config.toml
model = "class-conditioned image diffusion model"
dataset = "photos of plants and fungi (iNaturalist)"
train_examples = 45211
image_size = 64
horizontal_flip = true
conditioning = "class"
arch = "unet"
objective = "v"
cond_dim = 128
targets = ["family"]
num_classes = 120
cond_dropout = 0.1
norm = "groupnorm"
activation = "silu"
weight_standardization = false
pixel_unshuffle = 2
widths = [64, 64, 128]
blocks_per_level = 2
scale_shift_norm = false
attention = true
upsampling = "nearest_conv"
init = "xavier_uniform"
residual_init = "scaled_by_depth"
optimizer = "soap"
beta2 = 0.99
lr = 0.0047
beta1 = 0.95
shampoo_beta = 0.95
eps = 1e-08
precondition_frequency = 50
max_precond_dim = 512
merge_dims = false
one_sided = false
adamw_lr_other_params = 0.0017
grad_clip = 0.5
steps = 11300
batch_size = 64
epochs = 16.0
lr_schedule = "linear"
final_lr_fraction = 0.01
warmup_steps = 560
weight_decay = 0.2
adamw_weight_decay_other_params = 0.05
Rows from block 8, named by matrix and row number. Each number is 128 + 24 x the weight over its row's rms, rounded and kept within 0 to 255. All counts start at 0. Numbers have three digits each. After the name is the row's rms in percent of the matrix's.
# short0: shortcut pointwise conv (model.decb.0.0.short.0.weight, 64x128x1x1), inputs 0-127
short0.2 116:134132137127130130127122126119127127125123128117137124114125121120129125130125128144103135113131127122123122137115143121129130136132132116118118111123125127135127123133118118122133126129138146156165071133152080156182101116089162125081097145106136120108156122083063149114074118137126116130109120109115167204151140131128218148088145160140164106139153139069137149154160062118140133188087
short0.3 095:134120115125138128124127113118131124124139117122112131133141112118124136118123119116137112124124125124138135117152125120126119123124125131130133134140134128132129113131131136124144133121126123091129144091117155142048160158100140163119164158097149120130121082079137130153110209104154130121123143136130108149093181147092159180144158154155156126081181116139101076144087138095163092098038
short0.4 084:124125123132133141120129127133119129132118130132127132139117118118127130140129129139134133141137133116125133128126117120117117129120132118127135117143111126126116130139130116137124127136113129067133155109164117159090107063140122154118131121108114128130130125104202175157107125096096130124171103145100133138155165064136126190066120139087104103028150100143101133172096126106089059146112
short0.5 104:130126135130135112137116117126125128132127135129133126134130132131142127145125128136124133122136124132115123121122137135121146133119123124113122118127129118133125129140128117126136117129130143242160099113111065123155172135171142168121093116074109071109093149173161115167085131127144143151150089150068121125151140080166195161151084137131150100090119137119150102170126145124150114101117
short0.6 105:132130124141129124142117116119129130119135122127130121130133127136126126123129140129113131119134120129125121135125135122126120139123135132126119121137130133122123139131134127122131118115141130129173071197154128130151127074133173102117097160090123120133208130208109095116104145183140154110107107129115098180072098162121130153108097168119141167129152133135059141170090136134107141198092
short0.7 098:130129126136127121138124117119131124124129125121127119125126132132143130138137132136109129133128124123123129133119130127133124131127124127114122117123118129130121117119127121127128126133127140081146117142140070156145177170091086140217115070119106131137108100102104112091090006127108143201112134170114128144169143083138161112111153105166143115112164151093135112140142155126171126124142
short0.8 113:136126123118136128138122118119128124129128126121131122118134124127136125132127127134117134111129125127129130133117142131126135135127126120124116121120136122144127119123135115110128131115134139136219123131125144104155109121111158125163141115162134131147113131143132127107121087136126117135082124035148134081100103077146150131140041162084125127169131090134140141147061131036125096086068
short0.9 090:130125118134124138112137121120120136133115125130123142149117116113124142110128125123144109143133129130154126125154112107124112116123114128140137148141111134125120125131131151136129116127103113186120132085107092178145163110179133135128139143103122112115098116077128167147128171150076157098164125182090090129075147153067124120142077083117111106059118116154109144157067111150116070160107
short0.10 099:137133124132129129124124126118126130129129136129123126130116134128125128133127129124141127131130133128130131132134132133130120122121133136115125121124124118129134136132132125131131129126133125177148161119156100114136145097094119149061081084150174149138138136102121154207088114145114110092169110060142166060123170126197102105082138127156122148120126122190190146123172109080136096134172
short0.11 111:125125129123131132125118129124129130131123127128125126119131134127124127122116126142120142124133125127140130131125127127123124134138132119127125117131131131131128112124136128123129133126130138178121125132109070159100145152101125179109123098187079125116117158175136103165157139076147077156117103116130083056097156146117099162119205121085151119092134148146174079128190125130129204117176
short0.12 076:116106116140122119120148131146128142124114128136120142137123113124109144126135113118174107146113124139151134119153110130130099109120116129149139152144148121134122122107122142134124104138113110156116134129131145158094096042204113109132124161128133159160110167095104119190150131162148159076151138166139114072104107166106159137137105119137129164168103161075127159120127090158115108105186
short0.13 106:133120130137123126126124128124126127127118124129119120133125122125127122123128135128128126129139127122128117127121119121127118130125113131126128130136130121131127130127133139113127132124121112065128173091167143144187098079170119150175110114113118140114115158128125137118094043114086093162146114049215110109139066075118096048123117142118115122165105153113115143109143137112150125132095
short0.14 083:124125121128130124136130130134126128138123125130125129128133125121129134124122127118128121144122126134138134131155121127131120134118123120131139129122119124119122136134129116137137139138115126076152144116093149128169079121154071103056089134092102095090099095148172114109092184147132081139133125082176153115152097085140140074124097132133159120083120143083172186139129162136186143152062
short0.15 108:129130123129130124135121121131131131129130134125127137117141118128129130125129132124115120122134128138120129128132134128123128136122128137130132124131135131130132132128127121126137124126136128123129131106161199148106121075148084142074072146082086126101137191107149102238130084112133133129155146089203143089136127144149141146108096170082120161170123103107138099112129144087155081167136
short0.16 094:109119102131129135099145134138123126117130131136116146157107119138128150124125117096159114146133135131154124120146112105145121106131113132132142161136128119122128125117127148138101114120100105034130180127132152163186129089158122133115107080159170108121125121111177145174175086141091135143141130104144121096179132106140186119146095139098137150107146112147137105122063140102168117092103
short0.17 104:125136124126129131121132115122129130126135135127132134133121136133135126126124122125121139131127134134131126135139133135129125121122123121119133123126134128135126118123125130127122128121132131099134116084130123149158126137079155167108110122145182143133128081154106111059121117133108110230085173175212085211148167118121099123080189135140133133117131104083123115141145152167106153103104
short0.18 104:148128123129132122137123126131128125130132126129133125125138128129134135140133119131113140130122128139121132131111128130131130132117134122114124108121135130127126128129125124122131126124134141094179100087141142101150121153069130142082129162128149190137130125118073136162064122171127141144083096040090140177108149116166055141163124164161123112147150121101153111129111088106218112111119
short0.19 095:124122140122122126128138131135130130118116126128130136136114126120138131132126126116145134147129118131143120122140122127131127122127128116144124138126111125122120134132129142150127118122117127103187044146119190091128134137127123107169134127113190114145132165196106121137085183133090139144101115062198106114141104131113129126163151169146121176158152069129138117152137096144099090066094
short0.20 112:123129130123128127131127132125131129129134133126124122124121129128127117131128124135122140126136132124123131129122121126127132130114134122126128114136125124127128126140133126127129129126125140133093089096141096105161153146062130129122153148060176153103121144116069146131139167127081094096146105174245144148092134141097145145102118122072105110073160153152136085200152122103118146130168
short0.21 106:141127128135130131143126127130131124139129134126132126128120125130120121133141136122119133119135130115116128128123135132123129139122129121118127129130118136118123125130138126116125120115133140095130127077119082112143092189092114105172154146045178150168109116152100155175091128117106101135116144134181108229112141130112131158156125095111107152100126148120160136131112137173204132076068
short0.22 088:118127128137117130131146133138130125121139131141121134146117143134131130122134118116142121136115138123151124133151119146141121120134123129130136148127137109126134129112135141134126118129124127114107082204159204058125127099161171137082085124156110107123178128110100174117110134120089161157119144102106190123139129116129105106098176135081121141113138103098140084084124132081083097085181
short0.23 080:124120108129116129115140124132122128129121137137125152152124109127112150119137137120165114134126119128167115121150104105125110113123125129156136167161125146118127149135107130142120124131108106083113170119133148108132154150163113173172176123091117153160091138165102128133116084119142099174126156139212120096127151113099151111130101084143170162071117150153116102058082130140095160157142
short0.24 092:125141140138118132121147136128124133119132142126112139144125138136128140119137129115152117142132127134148121123143123125135123121122119135140135144127120126126128138125128154130126122127122116124120147133115103136141101078169125146119120087180160128158093124140163158114113122082172145183085145139097114146170147153122188192127034115135109153080122161140111084133057141075123166072149
short0.25 116:126134131128128139134120131123125127132142120126128121135130127128121124130125127135113122129127125131128125120123122126128127127121122126121124123132129131135138124135135117118129129123127132176083153097107137132146159105119155157148127110132147131155119132118070143104055135160119116090143087064240062162093141086144128155156109141161108139147104162207148099169117106135160165085133
short0.26 093:120132133133130133127123137131124128131122132125124135140127120132135131133136133129127120141130137124118130129127135112128131133119125128122130133130139117130133139130131134127127123127120131138109093054148179125114171129111112106096115101156128120136101135104046132114139107171077067174108155125254061105120092103132082106157166153149126163130104124125132130114108127176125135100103
short0.27 111:126137137124129127136111128127127129141127120119128134128135112116130117126129133132115135117128128128109125134122134128122131128122133130116128126125125132141133125137126128134128131128142129063149167121141138166137138127104191152131111155120150120158155139097104187105103082170137114133096078097110045200103138185133125147107097131113106101122164141098102109165110140052181173070130
short0.28 108:124136128119128134132116128120130128128124117130117125128130128123132124129130136110127126121138132129113134129123119131128119123127125128129126125127135133137130122123135120125119141133128123222111073109105107129124146170159112126146121112072114181132127126134072113105052109141126101074150125172154150173098145126175114141188140161109093165175153153103151168134121078165077154087171
short0.29 121:135135133128123133127135132123136131132129128139136126127125130124124131134126126124129130128120127133128128123128123125131128119134130131130121117125120135132127127129126134123132123128133133098133131111133124083130120143154089104157093115044153156125160137072076081119054139144110087105137102119222082093093104126141168148112128094139155168145153139065137069123059128117144149138079
short0.30 105:141129144126127127135120120132124121123137131130132131124123121129148120130123131131111144114142130127115123136121141137124138132130128118127125118138117133135119120140134124141128125119132148123188122111123085195132134114091103132123136157068183128120149132089118120163080156150089134124150180096128082138064115170148110120161121116181103163175152165134092150143126096173167164221103
short0.31 109:139129125124126115149130120122129132119136118122133126122135136127127113134128122130118140127111124121124116123122134123124130142113133123124112122119126124131129122129133120115134128117139141151102163102135150135170090173126148144116199168068172127148087193132116158102102149100052085089153109156158106159128119109092059161135092103113124156103070172128122134089148138139145141069085
short0.32 082:121129112136135124135124129153126135120125130115119128135130107119117130130136137141131119126125123137156117133132135120143131136127119136130133142129134128134131125129115138131120123128129120154105135127166140088117127140112115114129186100078096158136114141064111107117157097088122085105135128121128110156155087116111160093114134122101120075114097163150107247137115153138228185086135
short0.33 093:123123133142127129129129130124138120136114130143129141129128116120128131138134132124129129133130122130128127131140128124137132125129119123139115129127119131140122117127116130144138120118120144075074138089130132142123076125089131138177198101140132125140097093059157149109104109087150119053145106113143121117135101144089081180129110158110095130134111124181089172143060158154155190184148
short0.34 119:134134128124132128133119120121128126140141125129132126128137129129129124135129123130127146123142122125119133131117132128120128135123126132120125109129118129132130131134132111129128139121141130165078105072117071108145095127165085142081147122064102151145079141188111178088088110108080107117125159106113171182076104070112106106159136141114097153135107141083150137092146136116067116072090
short0.35 098:129136137128141144138125126128123128137128126130126126131125129132118124132131125125116122136133122129130123127130134136128135126126131130138121117142128122125133129142135125125131129117131136008088108107145113140130076089155103096131094139136086113126114114110155169053136126090125143132160170146081133137143099152123171076144126162042103150163159112090085164112139189117115145121129
short0.36 109:134131139119121133126128133128125130123130131133128116116126136128131128124115134133127131129122123125122137127117126127142129125125123132130119126122131130119139122123131118130131135125128123064114159132149126142169096137133127075120155120105150152165103094223077140087089156109155154087148172123082091149140078137130156143181064149135169176117162098141095146138075124169154117109063
short0.37 093:126130130126123136127118132130133124135129125128133137115126120133131137129131127131132125131129119133119124130132132131128116136132125122129131126117117124131124131121134131118129120129119131183105101091188124081152083148121184143130190181088146116140125121139120140122143164157125120062180175132081147132083107133100156151183077087113105140139075114109054106124096126102094123102061
short0.38 084:118126121133126133121149126130131126127125130132125144131118124134116126117143121109143119151121119122159131126153124121129112126124126128138133153126118133113125133129126147124117119115106115212114185162125087139113135144167131158137115168093155094134113166102167115149126058158149114106151145210126115150115091136162172155096135093117161105131092193122117127193102124155073159120126
short0.39 097:126129120129119121118118132114136122129137124127138126125119125140129122134115129130132139130128125127122125121122122132124142129122125132114129138128115123127118120128138133122116136128129127118159099065127132108139096064160132134171108145100079155119153105117101155098118107123130208131074136128051156169153145140131081230138150139111104110185124090096104107128098090109075091135105
short0.40 124:139130131124123127126123134123127126122134122125125125125136129126131129132128122129126133125128124127128138130117129123128128132127125128118126122116126128126124126132128127131134135130127130094100075136158121135106117158169105118120094140118067114128105107139143130097195069090169188112127095172097116081129110142117088117139088126139124149109102127108042146151086185145031094067136
short0.41 066:102122119128125132120122136139138130126124121133122144128114109136122139124131138131156111146125108126148117130143106109116109115124113121140117130145116145106126139136108146150121123132096113133152088153151161121143127078117155174156081111121111108100132145157150113179100069139149131129102165126164252112211092098159084129099111152146133132119144100150153157153117128121119113165122
short0.42 090:127115134129126135129133133128133128125127131133133136128126125121124134122136135126144125131127136129124124116137135132130124137128123128137121126142131124123126139126132129137129126122132120110196164123183159129062165168159164121080075132054031123124106137137165142130092077163119141140146110156112100116150114086126131174079108142183135120127154104113069166154106123108136089116099
short0.43 117:152143146119127127149125115122125134138139124116134107114146138115135117136123133145088141106129119118108128139102142131125136140120137122118112092115133135136124122139133101106137131115153151084077165129129141075153137133158175122093158135140094112116148117156185189088165138131092129119108132142146121104083115123093079141156082164113135161111139123169063158122079164092076099177129
short0.44 096:132132130127134134126130129123135130132139129131129125135127132123123119135135131132123132132136127125126132128121130127134137129125127133121126130121112126122127124139129126127131133129120140154095115112173040156128096102092153103119122104107089124143139113136120132079135082137138146103174081157017109149138140142116118099141184145117142115120132111117086212041117139190109111143131
short0.45 088:108114143130120135127134135122134133118123128128113139129122129121121122120136137127147131143128124135137136135135115125140115113129121132115136135129129112134116120125129127141122124138105141112121115126101092153138090088124086084100089121124086181129149125224104128152128115134151129176104103113070141130087118079135109162157110129148115161157096064176134138133082112174105175213159
short0.46 081:114120114127132131123139115136123129133121134135129151153108116123112141129140134121157106125115129146157120121152127104138114125121113130130137159138117127121130128127121163136113109108114117118159147169083096111101158117095151146174078115103073111120153140153100148143069126107162145043128161129092144114130164114149137194140160109150147108174083136114149083136147154121195106114178
short0.47 090:119123119137129132123148136124121120121131139130122139138127128137123151119123124123145122125133136133148126123146122131139131124124123131139135131131123110118135134122133153123126122127117118141159119137191117120140107138104144176150153156102084145119161154108101141186122065116163127086151092100177102157144058187123103120152136093163126144047151127115067150123093123110146124218118
short0.48 116:132128137133132129140130121124128135131128124126129123123127130116121121129120125127101138117128126120117132135112127135129125127126134126114120115115122128130121116129128114117132130123125141117129108164145131140108159076102105174119137121132088129103097154145128161170192122123106155152123171152162202149105181132125159048098159066135101097079119088069146149124186098135095135067172