{"model": "class-conditioned image diffusion model", "dataset": "photos of plants and fungi (iNaturalist)", "train_examples": 45211, "image_size": 64, "horizontal_flip": true, "conditioning": "class", "arch": "unet", "objective": "v", "cond_dim": 128, "targets": ["family"], "num_classes": 120, "cond_dropout": 0.1, "norm": "groupnorm", "hidden_act": "silu", "weight_standardization": false, "pixel_unshuffle": 2, "widths": [64, 64, 128], "blocks_per_level": 2, "scale_shift_norm": false, "attention": true, "upsampling": "nearest_conv", "init": "xavier_uniform", "residual_init": "scaled_by_depth", "optimizer": "soap", "beta2": 0.99, "learning_rate": 0.0047, "beta1": 0.95, "shampoo_beta": 0.95, "eps": 1e-08, "precondition_frequency": 50, "max_precond_dim": 512, "merge_dims": false, "one_sided": false, "adamw_lr_other_params": 0.0017, "max_grad_norm": 0.5, "max_steps": 11300, "batch_size": 64, "epochs": 16.0, "lr_schedule": "linear", "final_lr_fraction": 0.01, "warmup_steps": 560, "weight_decay": 0.2, "adamw_weight_decay_other_params": 0.05}
Rows from block 7, named by matrix and row number. Rows with one number belong to one channel. Each number is 128 + 24 x the weight over its row's rms, rounded and kept within 0 to 255. All counts start at 0. After the name is the row's rms in percent of the matrix's.
# convs0: first 3x3 conv (model.mid.2.convs.0.weight, 128x128x3x3), inputs 104-111, a 3x3 kernel for each
# convs1: second 3x3 conv (model.mid.2.convs.1.weight, 128x128x3x3, transposed), outputs 104-111, a 3x3 kernel for each
convs0.1 099 [108 130 133 120 115 173 126 127 131 140 159  93  92 120 131  94  87 131 107 155 108 116  92 117 118 121 120 115 135 100 120 107 128  88 100 132  93 140 132  73 131  96 129 119 132  93 165 143 103  89 163 105  89 143 117 159  89 126 110 101 167  65 152  98 162 151 116 190 111 120 125 129]
convs1.1 106 [116 137 116  83  94 132 157 154 114 112 145 113 134 121 114 144  79 161 111 128 145 135 129 118 119  89 138 139 118 147  80 175 105 124 132 131 159 149 115 158  90 142 108 139 148 106 140 153 165 153 109 153 109 181 157 173 109 139 146 146 174  66 129 121 140 109 131  95 126 115 101 139]
convs0.2 087 [134  99  81 111  81  85 142 131 133 133 130  89 141 121 171  94 112 121 125 108 118 136 102 127 130 146 136 146 109 109  86 141 124 135 153 147 153  50 115 147  96 155  99 139 111 180 119 133 134 136 104 126 159 117 155 108 105 125 154 144 106 179 148 114 135 116 117 140 116 167 130 158]
convs1.2 096 [136 144 148 157 146 133 158 167  93 135 170 162 101 111 110 150 111 137 134 125 110 146 139 119 105 137 148  92 129 171 157 154 173 155  99 108 140 116 172 102 178 126 154 168  79 159  91 143 160 137 118 107 157 111 141  74 126 119 118 157 170 118 112 115 117 122 168 128 140 144 110 124]
convs0.3 087 [143 145 115 137 151 157 142  47 132  88 140 110 138 137 109 120 135 112 136 127 131 131 101 153 150 141  79 159 145 121  92 166 143 140 147 178 143  96 115 117 115  87 130 148 127 125 128 107 176 113 116 134  86 111 137 157 117  89 131 117 178 108 103 125 153  88 152 182 130 118 121 123]
convs1.3 098 [147 198 111 175 168 153 121 156 100 125 133 138 159 131 140 162 132 135 182 194 108 102 130  85 111 143 146 111 124  76 156 110 123 101 131  73 108  86 162 175 147 115 147 174 105  91 165 123 136 140 145 117 141 123 138 119 101  84 150 170 126 134  79  83 140 131  80 111 111 126 141 145]
convs0.4 102 [145 120  93 120  85 124 128 145 124 159 104  78 138 117 181 106 100  90 119 130 112  94  90 144 111 138 132 130  91 122 116 146  66  83 132 148 115 132 109 153 137 131 151 141 163 146 168 147 138 133 132 118 124 157 124 117 122 115 119 148 140 145 125 164 124 147 126 137 129 117 126 116]
convs1.4 106 [127 100 118 130 155 124 160 119 115 161 136 140  63 139 126 158 145  96 141 118 139 121 152 158 102 148 115 127 136 116 190 117 134 113 185 113  91 109 123 119  83  88 153 151 155 100 137 124 100 147 136 129 122 185 117 112 105 104 164 162 124 101 176 106 132 143 105 139 119 109 105 115]
convs0.5 087 [139 151 147 141 140 122 145 130 100 120 148 123 113 146 153 126  87 147 122 174 120  89 107  97 143 118 138 153 109 134  77 121 105 106  95 121 118 139 100 113  70 104 119  67 117 136  93 139 126 150 125 114 185 119 130 101 123 121 139 125 115 159  98 145 120 147 202  95  73  93 115 163]
convs1.5 101 [142 169 140 106 122 127 129 125 115 153 170 121  76  68 157 109 113 137 108 145 162  84 132 188 154 103 124 141 134 157 146 119 171 178 176  92 112 141 108 169 170 174 149 102 129 109 120 141 112 124 142 111 161 147 143 140  90 120 136 110 102 138 130 132 113 161 134 119  96 142 135 139]
convs0.6 126 [121  82  89 111 165 130 136 185 134 147 121 117 139 117 125 167 121 105 108 145 136 127  97 152 139 150 115 113 159 105  97  97 148 142 118 142 148 112 120 118 109 130 144 119 122 124 114 144 143 107 149  98 128 152 135  92 119 138 151 104 121 173 122 138 129 135 117 102 158 111 153 107]
convs1.6 107 [110 115 113 116 122 117 171 150 108 150 146  93 131 145 145  90 134 101 118 100 127 109 163 112 121 138 111 120 143 134 115 130 140 125 103 132  98 164  81 123 163 103 156 150  96 143 129 112 134 147  55 105 181 114 115  95 146 138  97 109 148 158 147 138  90 152 118 159 148  94 140 139]
convs0.7 081 [133 136 139 114 142 152 124  87 108 102 135 120 131  84 117  97 115 116 146 152 157 146  98 141 118 170 174 132 144 123 135 128 169 169 157  90 128 208 151 135 157  98 127 124 133 160 141 139  80 143 150  94 154 127 131 144 154  87 136 153 139  90 117 118 134 129 134  98 151 132 184 119]
convs1.7 091 [102 155 119 165 134 124 149 154  93 122 123 180 154 114 123 125 143 141  98 115 140 130 168 135  87 119 105 144 156 136 141  98 116 106 144 130 117 133 150 131 108 113 143  89 117 165 163 163 105 113 152 105 143  80 138 143 109 127 116 131 100 173 154 144 105 130 110 124 116 114 142 112]
convs0.8 128 [ 88 117 148 160 140  61  98  78 122 134 167 157 129 139 118 137  81 102 126 127 121 110 118 142 155 119 103 112 123 133 128 103  97 143 121 129 133 146  85 112 116 104  97  97  96 179 144 102 109 102 138 136 161 125 122 131 101 150 158 133 139 129 108 115 129 125 111  74 141 130 146 146]
convs1.8 108 [120 140 164 159  98 125 141  92 150 174 177 122 116 115 161  91 122 106 127 133 100 136 162 142 149 125 130 172 118 116 139 147 107 121 166 149 129 143 142 148 119 126 169 125 148 168  94 135 152 144 140 171 103 110 166 118 132 127  87 107 125 106 133 104  92 151  98 154 149 142 160 130]
convs0.9 096 [100 147 125 151 130 136 119 110  90 107 109 138  73 179 136 146 139  72 125 119 119 108  77  80  96 171 154 119  65  96 115 128 162 170 126 120 167 139 166 170 192 164 172 160 130 106  77 120 147 148 136 128 164 125 125 139 153  96 121 114 117 120 145 100 134 137 143 139 135 107  74  87]
convs1.9 102 [188 112 102 149  86 126 137  91 130 175 127 148 130 107 167 119 126 146 149 122 118 139  77 167 129 126 143 158 144 121  83 124 170 127 164  76 110 125 137  99  72 136  83 125 122 152 145 115 138  83 109 164 124 124 125 127 111 114 114 166 159 144 159 204 158 111 135 118 121 108  96 117]
convs0.10 111 [113 119 139 131 126  98 119 136 120  97 120  97 124 177 124 153  63 110 135 100  91 117 119 160 137 151 142 104 149 148 116 114 140 137 153 113 157 178 125  86 125 118 111 136 134 152 149 155 126 144  96 114 153 168 112  92 122 123 133  90 109 154 112 160 112 148 144 126 128 119 118 120]
convs1.10 106 [139 126 117 172 129 129 143 108 141 154 147  92  99 118 121 128 145 159 116 154 107 105 113 115 124 142 132 156  80 136 135 130 135 112  86 155 114 163 130 111 166 163 171  90 128  82 113 133 151 145 124 118 135 131 157 146 119 173 113 131 118 144 151 126 119 123 127 144 139 101 173 118]
convs0.11 122 [ 53 117 140 142 131 106 142 130 114 114 142 153 156 106 149 113 144 139 115 126  82 104  81 140 124 106 153 133 135 129 114 128 125 122 133 180 138 161 114 126 124 100 121 153 142 169 133 130 103 113 138 151 139 145 146 141 125  93  98 147 147 138 133 161 116 104 108 144 134 149 131 145]
convs1.11 103 [103 140 112 118 158  76 135 115 161 121  98 164 109 136  94 127 114 146 146 111 119 145 119 147 172  96 144 101 123 137 117  94 106  94 101 153 129  68 107 130 154  98 165 115 165 127  97 115 111 156 110 142  95 121 151 125 102 109 139 149 147 121 126 135 146 113 127 126 112 124 146 106]
convs0.12 132 [152 136 141 177 111  85 112 103 149 116 121 118 109 109 107 164 144 107 141 129  91 106 147 175 140 162 137 138 146 158 122 119 106 154  99 144 142 171  92 122 126 138 155 120 155 170 137 120 138 112 111  97 135  77 133  88 151 117 145 104 157 119 160 171 127 147 116 101 145 120  69 116]
convs1.12 113 [118 146 139 116 141 106 129 146 141 141 109  97 141 149 145 120 131  95 154 103 143  89 103 129 133 117 135  85 139  61 128 123 146  65  98 132  90 137  78 135 144  88 182  91 137 185 112 129 123 138 129 118 114 127 114 119 122 155  94 139  83 194 112 138 169  99 130 159 140 141 110  93]
convs0.13 073 [150 109 116 109 115 157 167 159 121 101 116 115 159 120  73 155 119 135  81 130 140 198 123 161 150 145 135 120 102  89 125 152 109  94 156 118  80 121 119 179 114 118 164  92 106 102 108 120 121 104 157 141 121  80 107  97 141 123 160 114 160  98 130 112 122 130  87 115 148 101 145 129]
convs1.13 085 [119 126  61 114 131 176  83 159 153 104 134 106 152 139  68 116 163 133 108 142 116 109 177 114 109 118 157  93 174 145 168 152  87 144 130 118 144 179 115 104 183 134  89 129 140  78 135 144  66 164 135 149 133 163 110 145 127 133 114 120 129 158 132 153  94 120 126 133 189 134 110 175]
convs0.14 088 [107 125 172 144 107 100 128 134 155  80 118 115 148 127 123 140 168 159 144 150 146 165 144 154 132 128 107 140 154 141 166 115  99 156 136  86 177 142  84 112 131 161 120 119 103 143 126 158 102 156 103 110  93 142 166 145 125 114 116 109 125 173 117 137 147 168 115 124 147 147 149 102]
convs1.14 096 [ 99 145 105 154 139 140 146 128 110  98 108 127 128 186 120 127 142 110 120 155  98  99 110 121 117 117 142 157 150 117 186 143 119 139 178 154 166 162 123  62 128 138 154  86  82 115 195 137 135 117 156 162 109 144 122 105 158  99 122 129 162 126 120 174  96 148 130 131 129  82  98 124]
convs0.15 079 [121 144 165 155 132 190  96  82 124 153 153 124 161 152 141 130 149 127 125 159 125 124 119 136 135 151 117 135 100 127 145 125 114 125  80 142 164 127 128 106 145  89 127 186 135 121 155 126 104 117 118 141 169  66 113 127 127 140 111  77 138  84 152 161 145 152  92 151 169 156  86  95]
convs1.15 090 [129 131 129  67 134 125 122 124 130 135 110 104 107 104  81 128 136 146 161  92 149 142 160 142  92 148  90  93 171  88 181 162 136 114 121 175  81  92 129 122  90 187 113 126  77 186  82 154 156 145 119 111 144 112 109 159 108 149 105 117  94  93 164 143 151 109 126 125 154 109 112 127]
convs0.16 081 [129 128 147 171 146 116 136 160 108 123 107  96  71 130 114 100 173 119  98  98 123 122 117 102 166  98 116 146 113 141 134 134 110 105 151 117 155 133 119 134  98 139  89 135 113 125 116 151 152 111  79  92 135 117 123  96 149  99  89 129 137 129 174 124 165 134 118  97 132 110 117 166]
convs1.16 094 [136 106 126 109 104 127  98 133 137 106  53 156 144 118 194 114 146 111 155 156 102 132 120 108 121 125 112 146 129 129 124 133 152  77 141  98 147 161 149 125 130 125 136 128 115 112 115 140 162 146 111 121 154 114 111 144 162 125 194 136  96 144 120 124 150 164 134 117  98 136  93 128]
convs0.17 079 [145  83 159 107  98  95 146 167 142  92 141 145 139 177 172 126  73 115 161 121 128 149 145 103 143 172 158 130 138 166  72 124  92 101  82 117 121 155 137 150 115 136 151 131 129 122 137 154  82  66  98 118 127 138 120  95 135 144  99  87 122 123 160 113 139 131 136 164 126 133 146 156]
convs1.17 090 [115  89 131 184 123 136 125 176 136 139 170  86 123 114 119  98 151 144 112  96 100 106 138 122 136 128 123 125 165 139 191 183 141  61 157 106 135 133 135 135 105 116 106 109 132 146 145 156 157 152 137 128 114 155 125 119 147 149 172 104 109 135 183  68 104 125 127  95 129 149 116 143]
convs0.18 077 [ 93 111 147 111  90 122 129 149 142 125 128 132 124  89 158 113 151 110 106 129 130 168 100 167 122 143 116 122 117 115 101 133 145 110 134 141 118 119 158 165 123 128 120 104 126 115  89  69  80 145 167 158 183 137 145 123 124 118 157 163 126 140  81 171 145 125 143 135 117 110  97 119]
convs1.18 087 [152 111 133  97 127 161 125 125 183 167 135 153 117 152 147 105 105  88 110  95 101  97 160 120 122 141 116 140 137 160 119 183 171 151 151 121 132 159 116 153 114 112 123 103  98 136 158  71 125 157 140 133 136 115 130 131 123 151 104 143 148 153  92 115 153 131 121 106 113 134 109  79]
convs0.19 105 [ 93 103 129 100 100 132 144 127 142 136 102  80  96 146 121 127  67 148 103 139 154  91 113 112 133 134 119 123 143 153 124 130  92 135  75 139 115 124 120 132 107 124 138 149 131 138 141 140  95  75 100  89 122 123 154  85 188 117 148 113 122 133 166 143 179 143 118  99 107 122  75 126]
convs1.19 107 [132 120 108 128 142 132 125 158 135  84 180 140 152 108 146 178 151 110 129 114 123 119 145  81  77 168 137 147 195 126 155 140 149 111 165 140 100 155 141 147 140 152 141 132 122 134 124 157 160 169 128 109 124 123  92 157 154 113 107 118  74 172 114 129 162 128 152 126 154 126 113  70]
convs0.20 110 [145 105 115 109 120  92  98 122 135 143 144 117  97 180 130 129 133 139 118 151 102  98 136 139 143 105 131 137 148 153 123 112 150  90 140 142 135 172 153 157 133  80 141 103 129 124 152 162 134 120 150 117 108 132 126  90 139 164 124 116 126 111 106 110 127 148 139 136 105 127 136 149]
convs1.20 105 [134 120 136 164 140 103 126 138  84 114 127 122 158  67 149 179  95 129 158 120 119 135 140 166 184 134 103 114 127 155  99 171  98 103 100 101 100 141 105 173 131 109  69 100 131 118 147 111  95 145 128 105 108 145 174 119 149 131 127 144 158 156  77  87 111 159 180 117  82 155 138 121]
convs0.21 088 [141 192 153 122 113 124 127 131 149 138 129 133 160 109 154 136 137 135 146 138  95 173  92  84 114 143 108 154 161  94  92 108 173 144  89 104 122  72 127 115 175 150 135 122 114 116 181 131 130 189 133 142 149 143 106 160 165 101  89 144 105 165 113 142 147 119 104 132 126 148 126 103]
convs1.21 096 [164 112 137 133 123  96 165 105 142 128 121  92 128 122  67 135 103 166 149 119 146 141 143 101 144 153 105 121 169 132 120 176 115 178 155 119 152  92 126  81  85 144 139 205 144 148 102 159 129 107 141 111 114 156 116  97 114 144 171 161 129  74 109 161 126 129 143 107 117 114 112 153]